config.yaml
arch: "swin"
model: "image classifier"
dataset: "retinal OCT scans (Kermany 2017)"
train_examples: 98430
image_size: 48
crop_scale_min: 1
horizontal_flip: true
translate: 0.12
color_jitter: 0.1
cutout: 0.25
targets: ["finding"]
num_classes: 4
norm: "layernorm"
norm_position: "pre"
hidden_act: "silu"
head_dim: 64
fused_qkv: false
bias: "all"
qk_norm: false
layer_scale_init: 1.0
parallel_block: false
moe: "top_k"
num_experts: 4
moe_every: 1
expert_mlp_ratio: 0.5
experts_per_token: 2
shared_expert: false
patch_size: [2, 2]
depths: [4, 4, 4, 4]
widths: [64, 128, 256, 512]
mixing: "mixup"
loss: "cross_entropy"
residual_init: "none"
optimizer: "soap"
beta2: 0.95
learning_rate: 0.002
beta1: 0.9
shampoo_beta: 0.95
eps: 1e-08
precondition_frequency: 32
max_precond_dim: 1536
one_sided: true
adamw_lr_other_params: 0.0019
max_steps: 8000
batch_size: 384
epochs: 31.2
lr_schedule: "linear"
final_lr_fraction: 0
warmup_steps: 400
weight_decay: 0.4
adamw_weight_decay_other_params: 0
Rows from block 13 of a small image classifier, named by matrix and row number. Rows with one number within an expert belong to one neuron, the router's apart. Each number is 500 + 25 x the weight over its row's rms, rounded and kept within 0 to 999. All counts start at 0. Numbers have three digits each.
Before each expert's rows are labels from the 100 images, of 14848, where the router gives the expert most weight on average: "responds to" is what is common among them. Only what is clearly more common there than usual is listed. The data: retinal OCT scans (Kermany 2017). In brackets: how many of the 100, against the usual share in percent.
# router: router (model.blocks.13.mlp.router.weight, 4x512, trained with AdamW), inputs 342-511
# up: expert up (model.blocks.13.mlp.up, 4x256x512), inputs 342-511
# down: expert down (model.blocks.13.mlp.down, 4x512x256, transposed), outputs 342-511

# expert 1
responds to: finding: choroidal neovascularization (99 vs 29.3)
router.1:477468469500508484487492518480505506454483508465471497546462512492472463470501524480436484507523573503473499448503492523470485501489506511497474490463490457502501513500508490490579446459501510489517473493521489484507465528525482515514476502504515493531469482511436492455495462483483470488508464511500501500525479518472524454497514498494499543503531442499482456504527491478482497538492511465429525509474477475485484487542457511520469489516528546505548501515536471458516476468495514512479495487465515504503447521
up.0:515508526501532527513539488503445507500465477526536532505509525491488522498518480457518525516481511469507490521480521495467493469498464471455537521520471521512493487498546492486504506560538489505509503496553519505477562475500492524498530518489477510501510513548525450519480530486511527499521496508518493506523546535491488495520495504506514497527476516478501510534492517548499488482512506540565456525475496495538493458490518497522508522492503525474479501488497492487490513506456450473517518544513502470476519466
down.0:514501554504516446474454523507497528501544478493488474481518486550535509487456465518516522499490481511494486509492507461481514528520502526479451534528512475495522493535465528521520520484485535532536526560528477475486502536491492511449511478537513514473480496501500538473495532484492458566474518534523512487480491516514517496486461502526500482475485471489478467497475514530500517498532526472569526537530511505514515495501496509508492474535480483486473498472495484469528500483491484520491469456498502538493534478
up.1:501515443537502477548492532469501478509450498517464474499534558482469506542515523490511453472527514487462501494533485501501501478519555507495488485472457486491485506530471473519529487497530529447515526521543511495499483489508456505523537516490445494509509464525466536472474518498511530473539477545474534445527449528494538503540542461536474539523502488454484518522483462526489444506543536499482531530493495527475504498503486525535506485458520514481557505518502497472509484512499507494485518509462455490539456516
down.1:486486521522460517523539484524528503483473511500486520475504513491501455503539481490488502486473512513533499498542506511521477467474499497519537512514494554509467520470525481512495463524510443459503484490477501514525523482511552475527515504498468528487508512474564492510542473522532538458526477465481472486520501474482475501504485499459459489528477481511528517519514463479532509503486495530508499485461540537490485520512494492500529499479496480474483492512493520512482519513509476509467576517510533435440471545
up.2:493495449492499481468483508505487482529538518500474496480511467493466512530484496495520525556521482529503480495489495551538464534526514520526478493495524545474463488514482520524454482461484502546473504453508477492518502501479548494502503525530531482509492512552509487511492530514543502521471525489493521511518510490518488523511494508478492470497505477494459510446516561512444492528505507471497479477544478479483498485501523492446494528496517507555466513538501513483472464503451515537512501558534490537529527528
down.2:556468495514492501485442527516494523528485509488466483501530464473477482530518466503472460487528468544502494519499500491486521489531468495495523484504472544473465515483498522454493539499490534528489440505504475509509503444474460499500506497445519450511466525516540482511489476523501471495463504486480516529519498464489539465516532507471464527502504478526491468491523530497503545513489477490482486469459521497510512484463532505502503548510520524476472457451482522474456501480531517507517452512484502481512528494
up.3:568483504498491466493513515545507503510497516504476544484533484509536490515511489569467506457471518447419482535507498556489496463484445498504503503500540537521478462511528499510501466487523456478482547519511529491486483510472503510517520532494505495474486497485495496460512539521468553486551511534524505489508497491474481460527513498503479557514509482524508466484494487467531509459527493464505528497541517555510485467489495533502477504479553491530494448532483559460514490506513511537447502490480509501513493492
down.3:491491466471518513494489549498504467504508465527502470481511525479484502517453527465547487547517488471488473488479470526548485525505545522447501492460473452501474475555487465507515493480483496499504538474547563517479467511524484547509495524518495524494548501532443555491447550502481490569471506519539501468481507528545492524522493491549496506463510520480460531500486459542519497476504517499490540500499434494464548494487486492498464506458493471497523502500480496495517498508484511457485506493482445555476490459
up.4:525500484519516485506493478462490494492502484519514495515518499472491517538545479503480489519468454474485543487530493547503485497520517532533507521530494511439508505548521508524483487484492485513482507519479506545494467504464530476550507583462481514533493507436531538494506526497493483498484480512504497465532484490464500545501489465502479514523509532499473511458530526476482512467518500492484567551478520506487527542453526483478494482521493492467485483490486510489440541532516512461571537514518469513458471461
down.4:523484477503533530471496496462508487540469489483514491479530483485511514534521516487516480526480455478515502497506491500515498513512492514490526515495488516498487466556504500476491539511469532541486520508521505533459502497477495521518522499464509532511536522543446513510470497528532492481488516485498537550477519470514506527523508528526481502481502550490472498494510499499474500486515471520509480500504492450471543502469541492479485526513464486490498467480497527487449517500501503494513465525490445534538532474

# expert 3
responds to: finding: diabetic macular edema (100 vs 11.7)
router.3:455521547485476473483482513541526499482499478529478484467526524500530481524512483528526513493508509499505485506486451519505515502490488520500516534510463487505494426498490504515523481513469481505501502543489539433505475455447542529469522518510491503439486486495530501474486495492542508490472515516509497520532520493532474528518459549497503500502523527500458490496480500497498477497485514481475498536550553513478511464456507545495522476470495533491496498503476541539537488503497479500469497497512462501495517491
up.0:478537486520503478504463458497471489471493493505505502540484534470486511508518456436549461498505489510503516496530519525498525506501502508539503541528504519540505480540487512473495523472463531511532517513528502475510479507495476498494486515486495492521478492490529536478442514485477511477503468526515486493447517526487465496511506471553490504519470501457493524485512520533516493533504514481520500499466495499498518476517509460508517529510446557476507490491487508485500490456481547451483495472502512507464512495
down.0:463489497514504550523541509503502461490478530535525521503544522501479532516521497487513488450484511457490460492535520540503457468466500487494497452470485507527498507491482452546504480512513483448473538516476478500517468482522519477510492517499490482456508453464509462492525503481506552453514479496467462495534476509484544507484520448486517528492501538486523515507460493509476528503476484531502481484503498548517481503496466495489539509475481501469529531512486464508511471503476526482495554489533500480478459465
up.1:444504504516527519507519481526498500501504495482521503531492478506532545484476487508504529520504472530501526475464525480484508528491454511504515494525505511496557541490526501515466547488476499560487465490508499527504503498517508483483515507480486514561480494484487508526524434514497496494497466485527446485500513501490515472474504524491505468540497516545500508520497508466525512515458453494509473506506520474509494526481485497503526474551496536502525503481525469533512573506511477526559521522502476491504471457
down.1:520514464512502471495527534515465549516504469494458506478483513467479529447492504530485465520494497478489515544500488513494522465481510480481520521534524464481487479519530502475497495481546513506497520496473497481492539496474456506549531537458449497522515544524509548462486505507475509467508511502531524488507484492497475486514527500529486474495524497506495488535498496522539489452545524520487529554484509495486547479479530532512453526449452491472548472471499502466515530539528481513487531479460501515477507517
up.2:487494492485534563496475504546510487525531510494515524478528490500484528551512467478497497503498510481526508525515514522490534478519492506525496490495532535526491453482523510476494496502500519486505465511535504515481502464469498554511498509461496467485472456513509467485462514467499514511504496527500528517511529438477538477496481509487501538540452504482499520473476525527475507515441521500516477475481506512536501501557531482473549501505509565489498448517529512499519470480501519471483462481515532538536492481
down.2:506507499521472530534508515516495472469508520538502512493551516497502499496478476525520495441478502490490466494529490525516478485499518509471490466525526517511497523502490477498501525515522486451483509491453512466522456540525485446460505505490496505456503470447511499476508505523477537501534486531455459453507461541503522518471508462498517524510503513485524498461466479513530473491487508501515512483507464543481498489492468485462516533495518495461492537531481484525535491512456513532509561501537488506466501454
up.3:489505508462523454517540475522517500493514496527536517518510516542456518485478530545456544482542517548450518481496494532515549463491503486511476497458507509561536504437485522534501498510509467468494494507531504471508514480465523553490511489473489472465493524462539483512506531507495551491500511499477483511563496514505493452505510514497488496504519505514517500499502514469480513496497522467451470496492474534487525505479474550488472494496507470497504524496490525503528500507521493457516508487501554539475483499
down.3:517485472485500508530482529542495476475502462514514497500501504510494494453462505506479539478500494479490490497488472523518526461518475508457516483498478484528487507470527521501523514496489511512508483491518529512486482535480488532492487498497446475498506493480494533483507502474450522513522437527471499422537528505546510430507482511504491542534490519481507509511497477564514486471547514487486468485509494464456556480522466527493515484500518496500514512499521487507510471488507488498495526510479490504468475474
up.4:509496485483517459524484495451508470477492541519526510524503498504502538473468535436462486467505490501556523469483511473495489483506532551516454515507541495510543478532484497485520499524505535538514487492508539516474525508475471480508490485479495477547527465459476553510491476472488493491521483558479520474475441517490520511475541478477514485485488473531494481514540489507495560500490493466533530503515453437475518507514508481525491555505528524522541482480534493501499444465524548497490533494526454490525496544
down.4:508485529503515520567543505482461490503490521496500506492531547561491514502527546489476529477457483506528518471565509499513486446499509504485496514502469517479464472519492501475500486508563490486508545548473524477459489518498510523521525487478479533488510482434461494462509498527494525471577459488550495468487499496505469481475479456489501523528488499468477498510505472523514505468510499526513548483497462566465504530482476533506542462482501507458478533516520505467503545493467483499483545506510516488487495517

# expert 2
responds to: finding: choroidal neovascularization (67 vs 29.3); finding: drusen (33 vs 7.4)
router.2:566501557527454532471500492526483502486504513534519520484551493506498540484502508523496547545481470483516492504513509499492493469508445504454546504559515505507511509514538483432471502538525477504482512515452479529492489511481519471509562486456503516503488475467492495529466503506477482518509494462503454519462534490487489518516483473442533537496485535533494497485489532529535526453519465550539504496493531497530539489520509485511483550545517502516476491490507506509485543518511466538537500492506509523484547485
up.0:458517519508511511495539487528493486472469474550487447501469499473508490542486474495489506472489525536496524485480417500496480524481545535494499489482518555486512514493509454500527529474504487528516464497491500535507480519530513528506460503529493506515471508535554531484459497498462566505488512503506485452501517536512490467498467513489487468525472490447543536513457497515493458539488518523494523491480553514494495501501515471527519527497512513520480451510486492510515496499524474490477488457521471493498465520
down.0:471484526484547482455531474500496516490512480507516528529465498478467554472539535485464533520525546563472510539472487520494535520434446452518476493457518529543552499468478518488495461517518498497483480488462491485537471499489551529461483483526514443523499510499513471483523504465454470495485499486525487520482511544484522473485485484509530500467557521496536507496477510472465535507453505519473532505493487483513467490494473535510483483498469499542525515495512471514564540466480525484519509448504547507487487493
up.1:478470483506514518513536486465489535497501524484499506535467507507484500480509504470505445535476494517457504527485499476465528534501496489509494496514509462487506502582488456506491472473526519497512524468503491551469506528523480504513510519542486510566492492546487465497546525528498484518482525496523525506501522515480476480507507492523514488487478471513484493530516493460478507541497546551495509506474476502531509516465471520519534479515473536521541498509496506459482550482500507484513545493465497497499505494
down.1:499496475473500465506507522498484508496538500502475519455489543489500476530475515545527449486485486516483497526497478482496511482475529507502484523543553462475468475539515501522514491500546519465523519465496531500512497524487482494494520513508448525497486514526470517459470527508513487541509551540544519516488468501510459499498485506555507466487476506486503493486485478510496451496517550519498521552533472507494502493465491518503476492463463487504491480472482495497540510530475459525454512481466515559493537512
up.2:517496490492533478546519523517490532507476524493532493559452448470506479473469472497497474500490513485461486504510489517510506535504504493533443536519496480492543482514508549484506493449488505517493520491529471483460486475487499491520473496485507508517489485545474501506507505508477502462502506525473527456503500521554531526482558501493500519550503511533499517493499504503485525515475505459468497500530514505553544514460449511531490480490493557507519524495506534515517517468524504477499540479488479509510544500
down.2:510538531503519511526502516476487504507452536484493498498487482528545489487480525524487481469493499483500519487539529480499517479537475492478488502517520465511507514484513514557536497466498531479530514558564503488425497511485502491492536479492508536492506506448478540477534461474520505475540456524486524497486511466496532507484489507467478512543491467481493470539504430483477471490522501468518495511543525497492509521488466521488520503484507515480513491498551522511505499488543466546460490523488483476519484519
up.3:497488455512503514485453504492480529511510476529459458459564464477509502519525455514465469482460509513513507512470511533537464504539524499499524484506520527499508502503494510486497525511508499504562509485487487515472493486476521499543483502466535502491462530557508507484502510484510515482446497490502520553502474491469569484508517487500462550499503483534501522494480485530518502505507545503477503486491493497528468517499567528490486479477507495485497508514511531483472470502511529512508464495497494548468486484
down.3:516484545474479499502515550519483520467520497527523482514472509490486477468507476462471507497504509532485457516469496536482519483497467454482479513489501541554529521479490493447503488515510521528499453521504491506505456481512470528480441537504529442492470485483562469487492502519454513493502474532512466461514502529522546480465541487502524544489523517501512484498480515500462552511473511504475495483466498499511485454508480520489487510486510540496495503476476478425522472489509564502541491486519518474502512490
up.4:444487482459528516505473495570484505515491509550457490481512533503522479556476482527500509505481529523525504512500467523464483556505513523500530466512513528525506509481524467547556480494488523529508466447518490526457536499530480526523482531531499508436526491562497497502511458450496543518455510504515526486519517516491512514493499532487482509499470507496524504532486457523490510532511529506490432496508509478498472513532517498515528515445497507517515515505464499506482464512492506533477445480545486453526513529
down.4:495515494461531518505474507528507476473476473536536506531537495483474524486511478470461510478533553503527486500446509525543506503499493462479501468497486522523509544489532513458485509504489505528508435465512518497540452488497504529492454498471517491484490482485497463524469516466526490494496490505487462490473470523502582510481512500526532531481561542484520529535483506524484486495462523502480487490475449463491482461511481496497479494511507504498499536512504502525524467481490519500555476494497524530508499462