config.toml
arch = "swin"
model = "image classifier"
dataset = "retinal OCT scans (Kermany 2017)"
train_examples = 98430
image_size = 48
crop_scale_min = 1
horizontal_flip = true
translate = 0.12
color_jitter = 0.1
cutout = 0.25
targets = ["finding"]
num_classes = 4
norm = "layernorm"
norm_position = "pre"
activation = "silu"
head_dim = 64
fused_qkv = false
bias = "all"
qk_norm = false
layer_scale_init = 1.0
parallel_block = false
moe = "top_k"
num_experts = 4
moe_every = 1
expert_mlp_ratio = 0.5
experts_per_token = 2
shared_expert = false
patch_size = [2, 2]
depths = [4, 4, 4, 4]
widths = [64, 128, 256, 512]
mixing = "mixup"
loss = "cross_entropy"
residual_init = "none"
optimizer = "soap"
beta2 = 0.95
lr = 0.002
beta1 = 0.9
shampoo_beta = 0.95
eps = 1e-08
precondition_frequency = 32
max_precond_dim = 1536
one_sided = true
adamw_lr_other_params = 0.0019
steps = 8000
batch_size = 384
epochs = 31.2
lr_schedule = "linear"
final_lr_fraction = 0
warmup_steps = 400
weight_decay = 0.4
adamw_weight_decay_other_params = 0
Rows from expert 1 of block 9, named by matrix and row number. Rows with one number belong to one neuron. Each number is 50 + 12 x the weight over its row's rms, rounded and kept within 0 to 99. All counts start at 0. After the name is the row's rms in percent of the matrix's.
# up: expert up (model.blocks.9.mlp.up, 4x128x256), inputs 86-171
# down: expert down (model.blocks.9.mlp.down, 4x256x128, transposed), outputs 86-171
up.86 102:67 54 38 62 34 64 54 68 31 53 56 41 47 46 49 72 60 51 34 54 60 42 50 43 53 25 55 51 60 82 59 37 44 67 60 49 52 47 54 61 44 42 56 47 41 41 48 60 53 58 49 33 52 54 41 39 70 41 37 51 75 57 51 47 48 78 56 45 50 45 48 46 70 52 55 45 33 61 37 45 39 58 49 48 57 59
up.87 088:55 59 55 64 54 54 53 50 29 71 47 52 52 26 55 38 52 59 37 37 45 38 46 62 56 46 36 63 58 37 51 36 70 26 46 43 65 42 40 34 37 51 45 51 57 39 63 37 32 47 51 44 46 35 33 45 28 55 54 60 58 43 54 60 52 60 35 57 44 51 21 43 60 62 35 49 54 74 63 57 43 58 66 53 62 57
up.88 092:47 45 46 60 38 36 47 37 61 36 69 36 46 34 42 47 44 43 59 44 36 48 42 35 56 85 53 63 54 55 60 49 65 43 31 72 36 40 65 39 61 59 41 66 63 34 34 59 55 64 60 55 52 44 54 44 48 54 31 55 56 47 39 64 40 57 49 47 55 53 31 36 57 51 54 47 75 39 54 40 46 39 68 41 71 57
up.89 124:45 56 67 61 42 43 40 36 58 70 25 64 58 44 48 42 45 54 51 60 39 53 55 54 35 49 70 47 55 62 52 47 41 45 53 47 36 44 38 43 47 55 54 35 37 66 56 42 51 59 75 27 63 37 37 40 38 43 65 49 57 63 68 60 47 54 54 35 45 47 69 64 40 24 49 53 27 61 66 44 52 58 55 55 63 53
up.90 110:44 47 53 46 45 43 36 68 34 58 37 45 58 42 60 45 64 33 58 54 59 54 56 62 76 57 48 59 54 55 47 45 55 49 32 53 56 24 57 47 59 71 51 66 55 33 53 39 60 60 59 40 44 31 52 41 27 47 33 64 34 38 36 38 46 66 45 52 49 56 33 44 71 45 29 79 57 59 65 51 48 42 49 42 61 68
up.91 086:66 43 36 34 60 38 57 50 50 53 50 38 57 58 67 44 66 55 62 65 48 53 49 64 34 27 40 63 42 58 48 53 44 59 75 67 26 51 51 43 64 68 55 54 53 45 72 31 56 62 46 39 54 50 26 40 54 50 47 44 55 42 56 48 25 49 60 53 63 59 53 51 39 34 50 37 32 61 61 38 45 63 40 40 60 60
up.92 094:50 60 55 74 43 40 31 42 63 55 58 49 60 62 50 44 69 71 55 34 34 54 49 28 37 65 56 74 33 41 43 40 46 63 64 45 62 53 58 70 31 51 40 41 60 59 64 37 42 42 46 40 59 57 53 54 29 26 68 38 42 50 54 45 33 45 72 72 56 42 47 63 34 55 54 61 59 53 77 59 62 33 56 54 48 47
up.93 086:56 54 40 69 47 52 40 37 48 19 51 36 59 46 50 52 70 53 58 42 61 58 66 34 64 63 41 64 36 49 54 41 60 39 58 35 55 55 42 75 50 53 52 62 52 56 72 64 38 48 51 54 31 48 47 56 72 42 50 51 41 39 44 69 57 33 42 32 31 65 51 51 56 54 50 54 59 48 64 69 55 42 26 68 61 59
up.94 124:45 45 41 44 56 37 57 48 41 61 70 67 57 62 44 51 49 33 38 50 30 80 41 49 34 53 61 68 45 49 38 37 47 63 38 46 66 61 57 43 42 53 61 66 62 50 54 17 45 51 51 55 56 37 36 19 35 36 57 47 42 42 63 50 52 53 47 60 27 25 49 44 58 53 36 56 58 40 46 37 44 44 43 54 73 69
up.95 099:36 47 66 77 50 28 53 43 49 56 47 41 66 36 44 48 49 59 70 25 52 45 60 56 64 48 57 50 53 61 49 52 51 29 46 58 28 36 63 44 45 48 41 51 40 38 57 30 56 59 56 43 46 54 44 49 35 69 29 45 79 62 57 41 45 47 67 47 55 43 42 46 44 59 72 42 35 56 50 47 42 63 54 39 59 59
up.96 086:58 49 56 48 51 63 33 57 40 38 44 48 43 38 33 59 44 43 40 73 49 74 43 45 67 50 59 65 30 50 51 28 75 59 48 27 58 59 62 40 48 47 57 50 42 63 65 53 54 60 65 41 66 40 47 32 45 65 66 26 52 63 58 61 55 55 44 28 49 34 44 38 71 59 42 51 49 42 63 49 54 56 57 56 48 59
up.97 091:43 48 51 61 41 52 19 26 61 65 61 55 36 32 50 55 38 70 49 29 47 45 47 46 44 61 75 59 36 48 58 48 48 37 53 40 66 48 60 74 44 27 57 51 72 51 52 60 57 51 75 51 40 52 41 67 53 41 49 50 31 53 31 41 39 59 65 49 52 61 47 60 56 42 68 60 55 50 56 71 51 30 43 62 62 55
up.98 081:43 30 59 69 37 35 39 66 34 22 39 46 56 63 65 55 42 40 41 29 70 47 58 50 31 54 50 48 50 52 32 47 37 60 50 50 53 48 50 49 43 44 58 61 57 53 61 26 44 45 45 64 55 41 48 40 50 51 38 60 59 26 75 40 47 61 50 36 34 24 59 61 49 47 70 64 44 62 22 65 36 40 51 64 65 58
up.99 094:55 44 46 41 66 42 37 56 56 80 69 48 44 51 60 53 42 70 29 63 39 43 38 38 49 41 51 65 48 52 35 52 56 56 42 52 73 60 67 60 28 47 63 69 67 56 68 40 49 60 39 30 65 20 38 45 54 64 66 63 45 45 55 27 65 69 38 48 63 41 41 35 47 40 51 64 46 48 53 53 35 50 69 32 49 67
up.100 107:46 47 68 45 56 31 62 43 59 38 19 59 67 87 46 55 42 40 41 64 31 50 35 47 41 40 51 48 45 38 56 72 34 66 65 48 55 65 40 57 67 52 53 37 61 47 39 38 47 56 63 64 63 43 64 32 56 55 29 61 30 53 75 47 59 54 55 57 51 63 54 56 49 23 51 41 56 35 43 41 56 40 82 43 51 58
up.101 092:52 50 27 37 57 49 46 55 53 56 55 50 50 53 75 55 56 31 80 53 56 34 47 62 44 24 30 60 54 60 58 70 36 54 53 59 46 49 38 41 51 56 51 49 66 26 66 42 52 60 72 51 59 39 37 51 31 47 64 65 39 37 61 30 50 32 59 52 58 58 36 41 68 47 25 62 53 49 42 15 41 53 40 54 49 62
up.102 085:43 41 52 45 38 33 30 47 50 59 76 51 35 49 64 58 50 52 33 61 67 66 55 55 62 50 47 54 37 50 47 48 50 45 23 27 42 56 60 61 61 70 48 56 48 65 48 45 62 63 44 49 31 37 30 60 38 44 75 43 53 45 40 59 47 45 39 41 44 50 51 58 60 32 44 62 51 54 66 61 61 42 50 47 31 60
up.103 096:71 36 50 50 48 45 61 40 43 57 50 54 43 52 51 38 54 31 71 71 42 42 40 45 39 61 28 65 56 54 63 34 54 74 44 63 83 58 54 40 34 33 44 58 59 64 68 47 41 72 54 50 60 36 45 38 59 35 58 43 42 47 56 67 54 63 29 13 33 53 49 53 47 38 30 54 36 73 49 52 49 50 46 71 49 60
down.86 121:41 54 40 65 28 62 43 36 67 44 51 56 38 45 34 60 48 53 22 32 38 50 37 43 47 54 43 52 39 50 51 43 57 47 62 48 51 58 78 46 57 55 45 59 47 56 32 61 57 40 54 50 50 28 68 51 62 54 63 39 32 52 61 41 30 62 41 54 45 52 47 60 58 68 52 41 41 38 54 52 66 43 55 73 54 55
down.87 079:43 54 42 57 47 47 63 59 62 33 53 46 52 48 46 56 41 53 36 31 55 46 51 68 54 61 48 41 48 33 45 47 42 40 35 44 57 24 44 33 63 65 46 52 55 47 50 54 69 63 42 69 60 57 52 48 57 24 52 64 68 51 31 57 58 65 39 64 49 54 50 65 58 55 51 39 49 70 33 56 37 41 42 42 57 62
down.88 081:35 35 47 45 44 37 43 65 53 35 61 59 50 67 62 38 33 65 65 37 41 37 44 56 53 56 55 40 51 51 53 58 56 36 37 48 43 50 48 46 69 25 44 52 69 62 62 77 44 43 44 70 41 61 38 72 57 33 52 56 68 52 59 37 43 45 40 59 65 69 52 54 49 56 49 50 42 62 33 52 55 32 29 43 43 47
down.89 115:32 42 59 49 33 40 62 44 48 63 55 41 65 70 37 35 36 60 67 45 26 43 60 76 40 73 57 60 51 55 45 43 49 31 31 60 42 40 45 39 61 48 67 45 60 32 51 37 60 53 54 60 53 64 48 41 28 41 36 65 62 46 68 49 70 48 69 49 67 56 53 60 43 45 49 47 58 63 38 55 51 50 39 44 60 66
down.90 107:42 39 32 35 52 35 45 40 63 28 35 44 53 68 51 48 39 58 54 34 49 66 54 58 46 59 66 45 28 40 46 65 70 32 38 45 55 47 61 54 71 57 46 44 60 57 52 51 45 40 46 77 52 60 46 39 50 37 56 53 79 52 46 47 42 69 31 55 72 60 44 65 62 43 60 41 42 62 55 60 51 30 27 53 58 61
down.91 076:50 55 40 51 54 53 68 53 29 62 37 51 51 19 32 58 42 29 41 52 40 46 38 69 55 57 42 47 56 50 43 46 48 45 55 51 38 41 41 39 42 66 72 54 57 31 45 37 61 59 49 37 50 39 47 39 59 43 24 53 31 54 70 53 65 65 47 51 61 39 50 43 54 78 42 42 47 48 31 40 28 53 68 39 68 66
down.92 080:40 50 39 72 39 51 32 31 59 61 34 34 42 62 43 52 46 37 42 64 46 49 69 40 43 50 63 54 46 33 77 55 51 34 62 53 17 50 66 58 40 56 38 51 54 31 54 42 46 46 61 50 34 54 61 53 49 47 32 31 48 55 55 52 33 51 48 62 68 56 62 51 61 57 61 45 35 39 82 55 72 44 61 57 51 46
down.93 091:70 67 62 37 63 61 34 64 53 33 34 61 54 35 60 56 57 37 54 65 62 63 43 19 49 47 34 56 14 40 61 64 63 48 66 39 47 53 67 47 33 50 44 63 33 67 57 63 33 37 49 64 55 44 54 46 74 76 59 38 46 46 38 48 48 48 24 33 51 67 30 47 46 41 57 62 29 27 57 53 55 54 52 66 44 49
down.94 139:62 69 64 38 66 74 75 69 40 60 49 54 48 23 63 52 63 61 60 38 40 45 51 38 74 40 47 33 67 61 36 39 42 59 59 60 53 43 32 25 39 53 52 40 39 57 50 61 74 57 51 27 67 49 51 48 52 62 41 50 35 57 52 47 65 45 45 40 40 43 47 34 37 62 64 55 45 44 40 39 43 69 72 27 46 42
down.95 089:41 40 40 45 56 37 44 51 52 52 67 40 43 60 47 30 35 57 67 45 53 44 64 65 39 70 50 63 53 53 56 41 37 48 36 54 57 65 55 41 75 30 61 53 50 47 76 54 53 51 26 46 47 66 43 46 30 40 65 61 60 49 57 55 63 54 54 46 47 48 56 29 51 67 47 57 56 63 41 65 44 37 30 62 64 71
down.96 069:45 51 53 62 49 65 45 52 45 51 58 38 52 42 43 64 73 61 78 47 53 75 54 53 45 37 67 33 60 63 53 56 33 53 51 46 32 58 41 47 46 51 50 41 40 44 39 77 48 40 60 43 65 65 54 72 53 63 53 36 40 38 65 35 42 56 75 55 50 57 70 40 47 63 43 44 31 43 38 42 57 49 44 64 34 37
down.97 093:44 64 80 56 37 49 61 60 45 58 48 52 35 44 44 42 41 62 38 76 53 53 38 27 50 59 39 56 58 43 45 32 65 32 52 61 47 51 53 45 45 60 40 71 49 62 55 45 52 48 39 44 38 31 54 19 58 72 34 46 49 57 60 38 69 29 50 39 55 60 32 41 28 51 82 67 45 49 58 61 47 69 76 36 54 66
down.98 089:72 56 27 60 46 66 49 42 74 35 40 32 54 66 38 66 66 60 46 57 61 59 69 23 51 33 60 56 49 44 66 61 40 80 52 39 49 45 57 67 54 53 30 31 30 43 67 53 52 49 39 35 58 63 44 54 47 59 52 42 44 50 24 61 41 38 58 63 41 57 40 45 56 49 47 58 39 50 82 41 47 53 41 55 32 36
down.99 094:43 63 78 24 79 57 66 57 72 42 28 50 69 56 59 38 47 46 67 66 49 54 65 59 58 57 40 42 58 48 63 52 38 49 49 58 34 48 46 39 58 42 61 15 42 58 39 48 69 51 52 38 69 56 49 34 54 76 28 39 51 61 63 55 64 55 45 56 51 52 45 38 50 45 63 37 50 50 45 24 75 67 64 45 63 35
down.100 114:37 28 31 63 27 34 42 42 53 29 53 57 46 73 56 58 49 58 33 56 59 46 44 34 27 54 47 58 32 38 49 57 67 51 39 59 48 47 59 63 47 75 37 62 71 50 60 43 46 63 41 71 31 30 45 52 52 36 61 57 60 40 47 57 33 59 48 61 52 49 39 78 60 38 65 61 64 61 65 65 47 36 63 59 35 58
down.101 081:41 60 64 72 58 63 51 58 52 55 43 49 71 55 62 56 63 43 42 59 55 42 73 56 64 35 52 62 56 27 61 62 30 53 56 38 37 27 27 44 55 58 29 35 42 27 48 50 53 52 48 56 56 68 62 65 65 62 44 35 60 61 41 55 30 73 48 69 34 41 63 57 50 41 62 39 45 35 62 47 65 57 56 49 45 48
down.102 085:49 33 33 55 37 49 37 35 48 66 75 49 41 55 46 67 50 58 44 32 72 66 60 49 42 47 53 53 29 54 42 30 56 59 47 47 42 76 69 76 46 50 53 55 53 49 51 53 49 53 37 48 43 62 42 64 45 34 82 55 59 45 57 63 33 56 52 46 39 58 52 69 53 52 59 52 56 66 57 61 45 29 09 66 20 50
down.103 093:75 71 69 38 66 54 52 73 40 37 64 79 39 25 54 40 49 45 52 54 63 36 17 38 45 50 37 61 47 49 48 48 59 51 51 65 46 54 46 50 41 41 45 68 52 43 18 64 50 54 60 51 38 58 53 50 82 56 38 51 41 30 63 50 55 38 45 29 43 50 33 52 33 45 52 59 60 35 28 51 51 64 73 45 62 48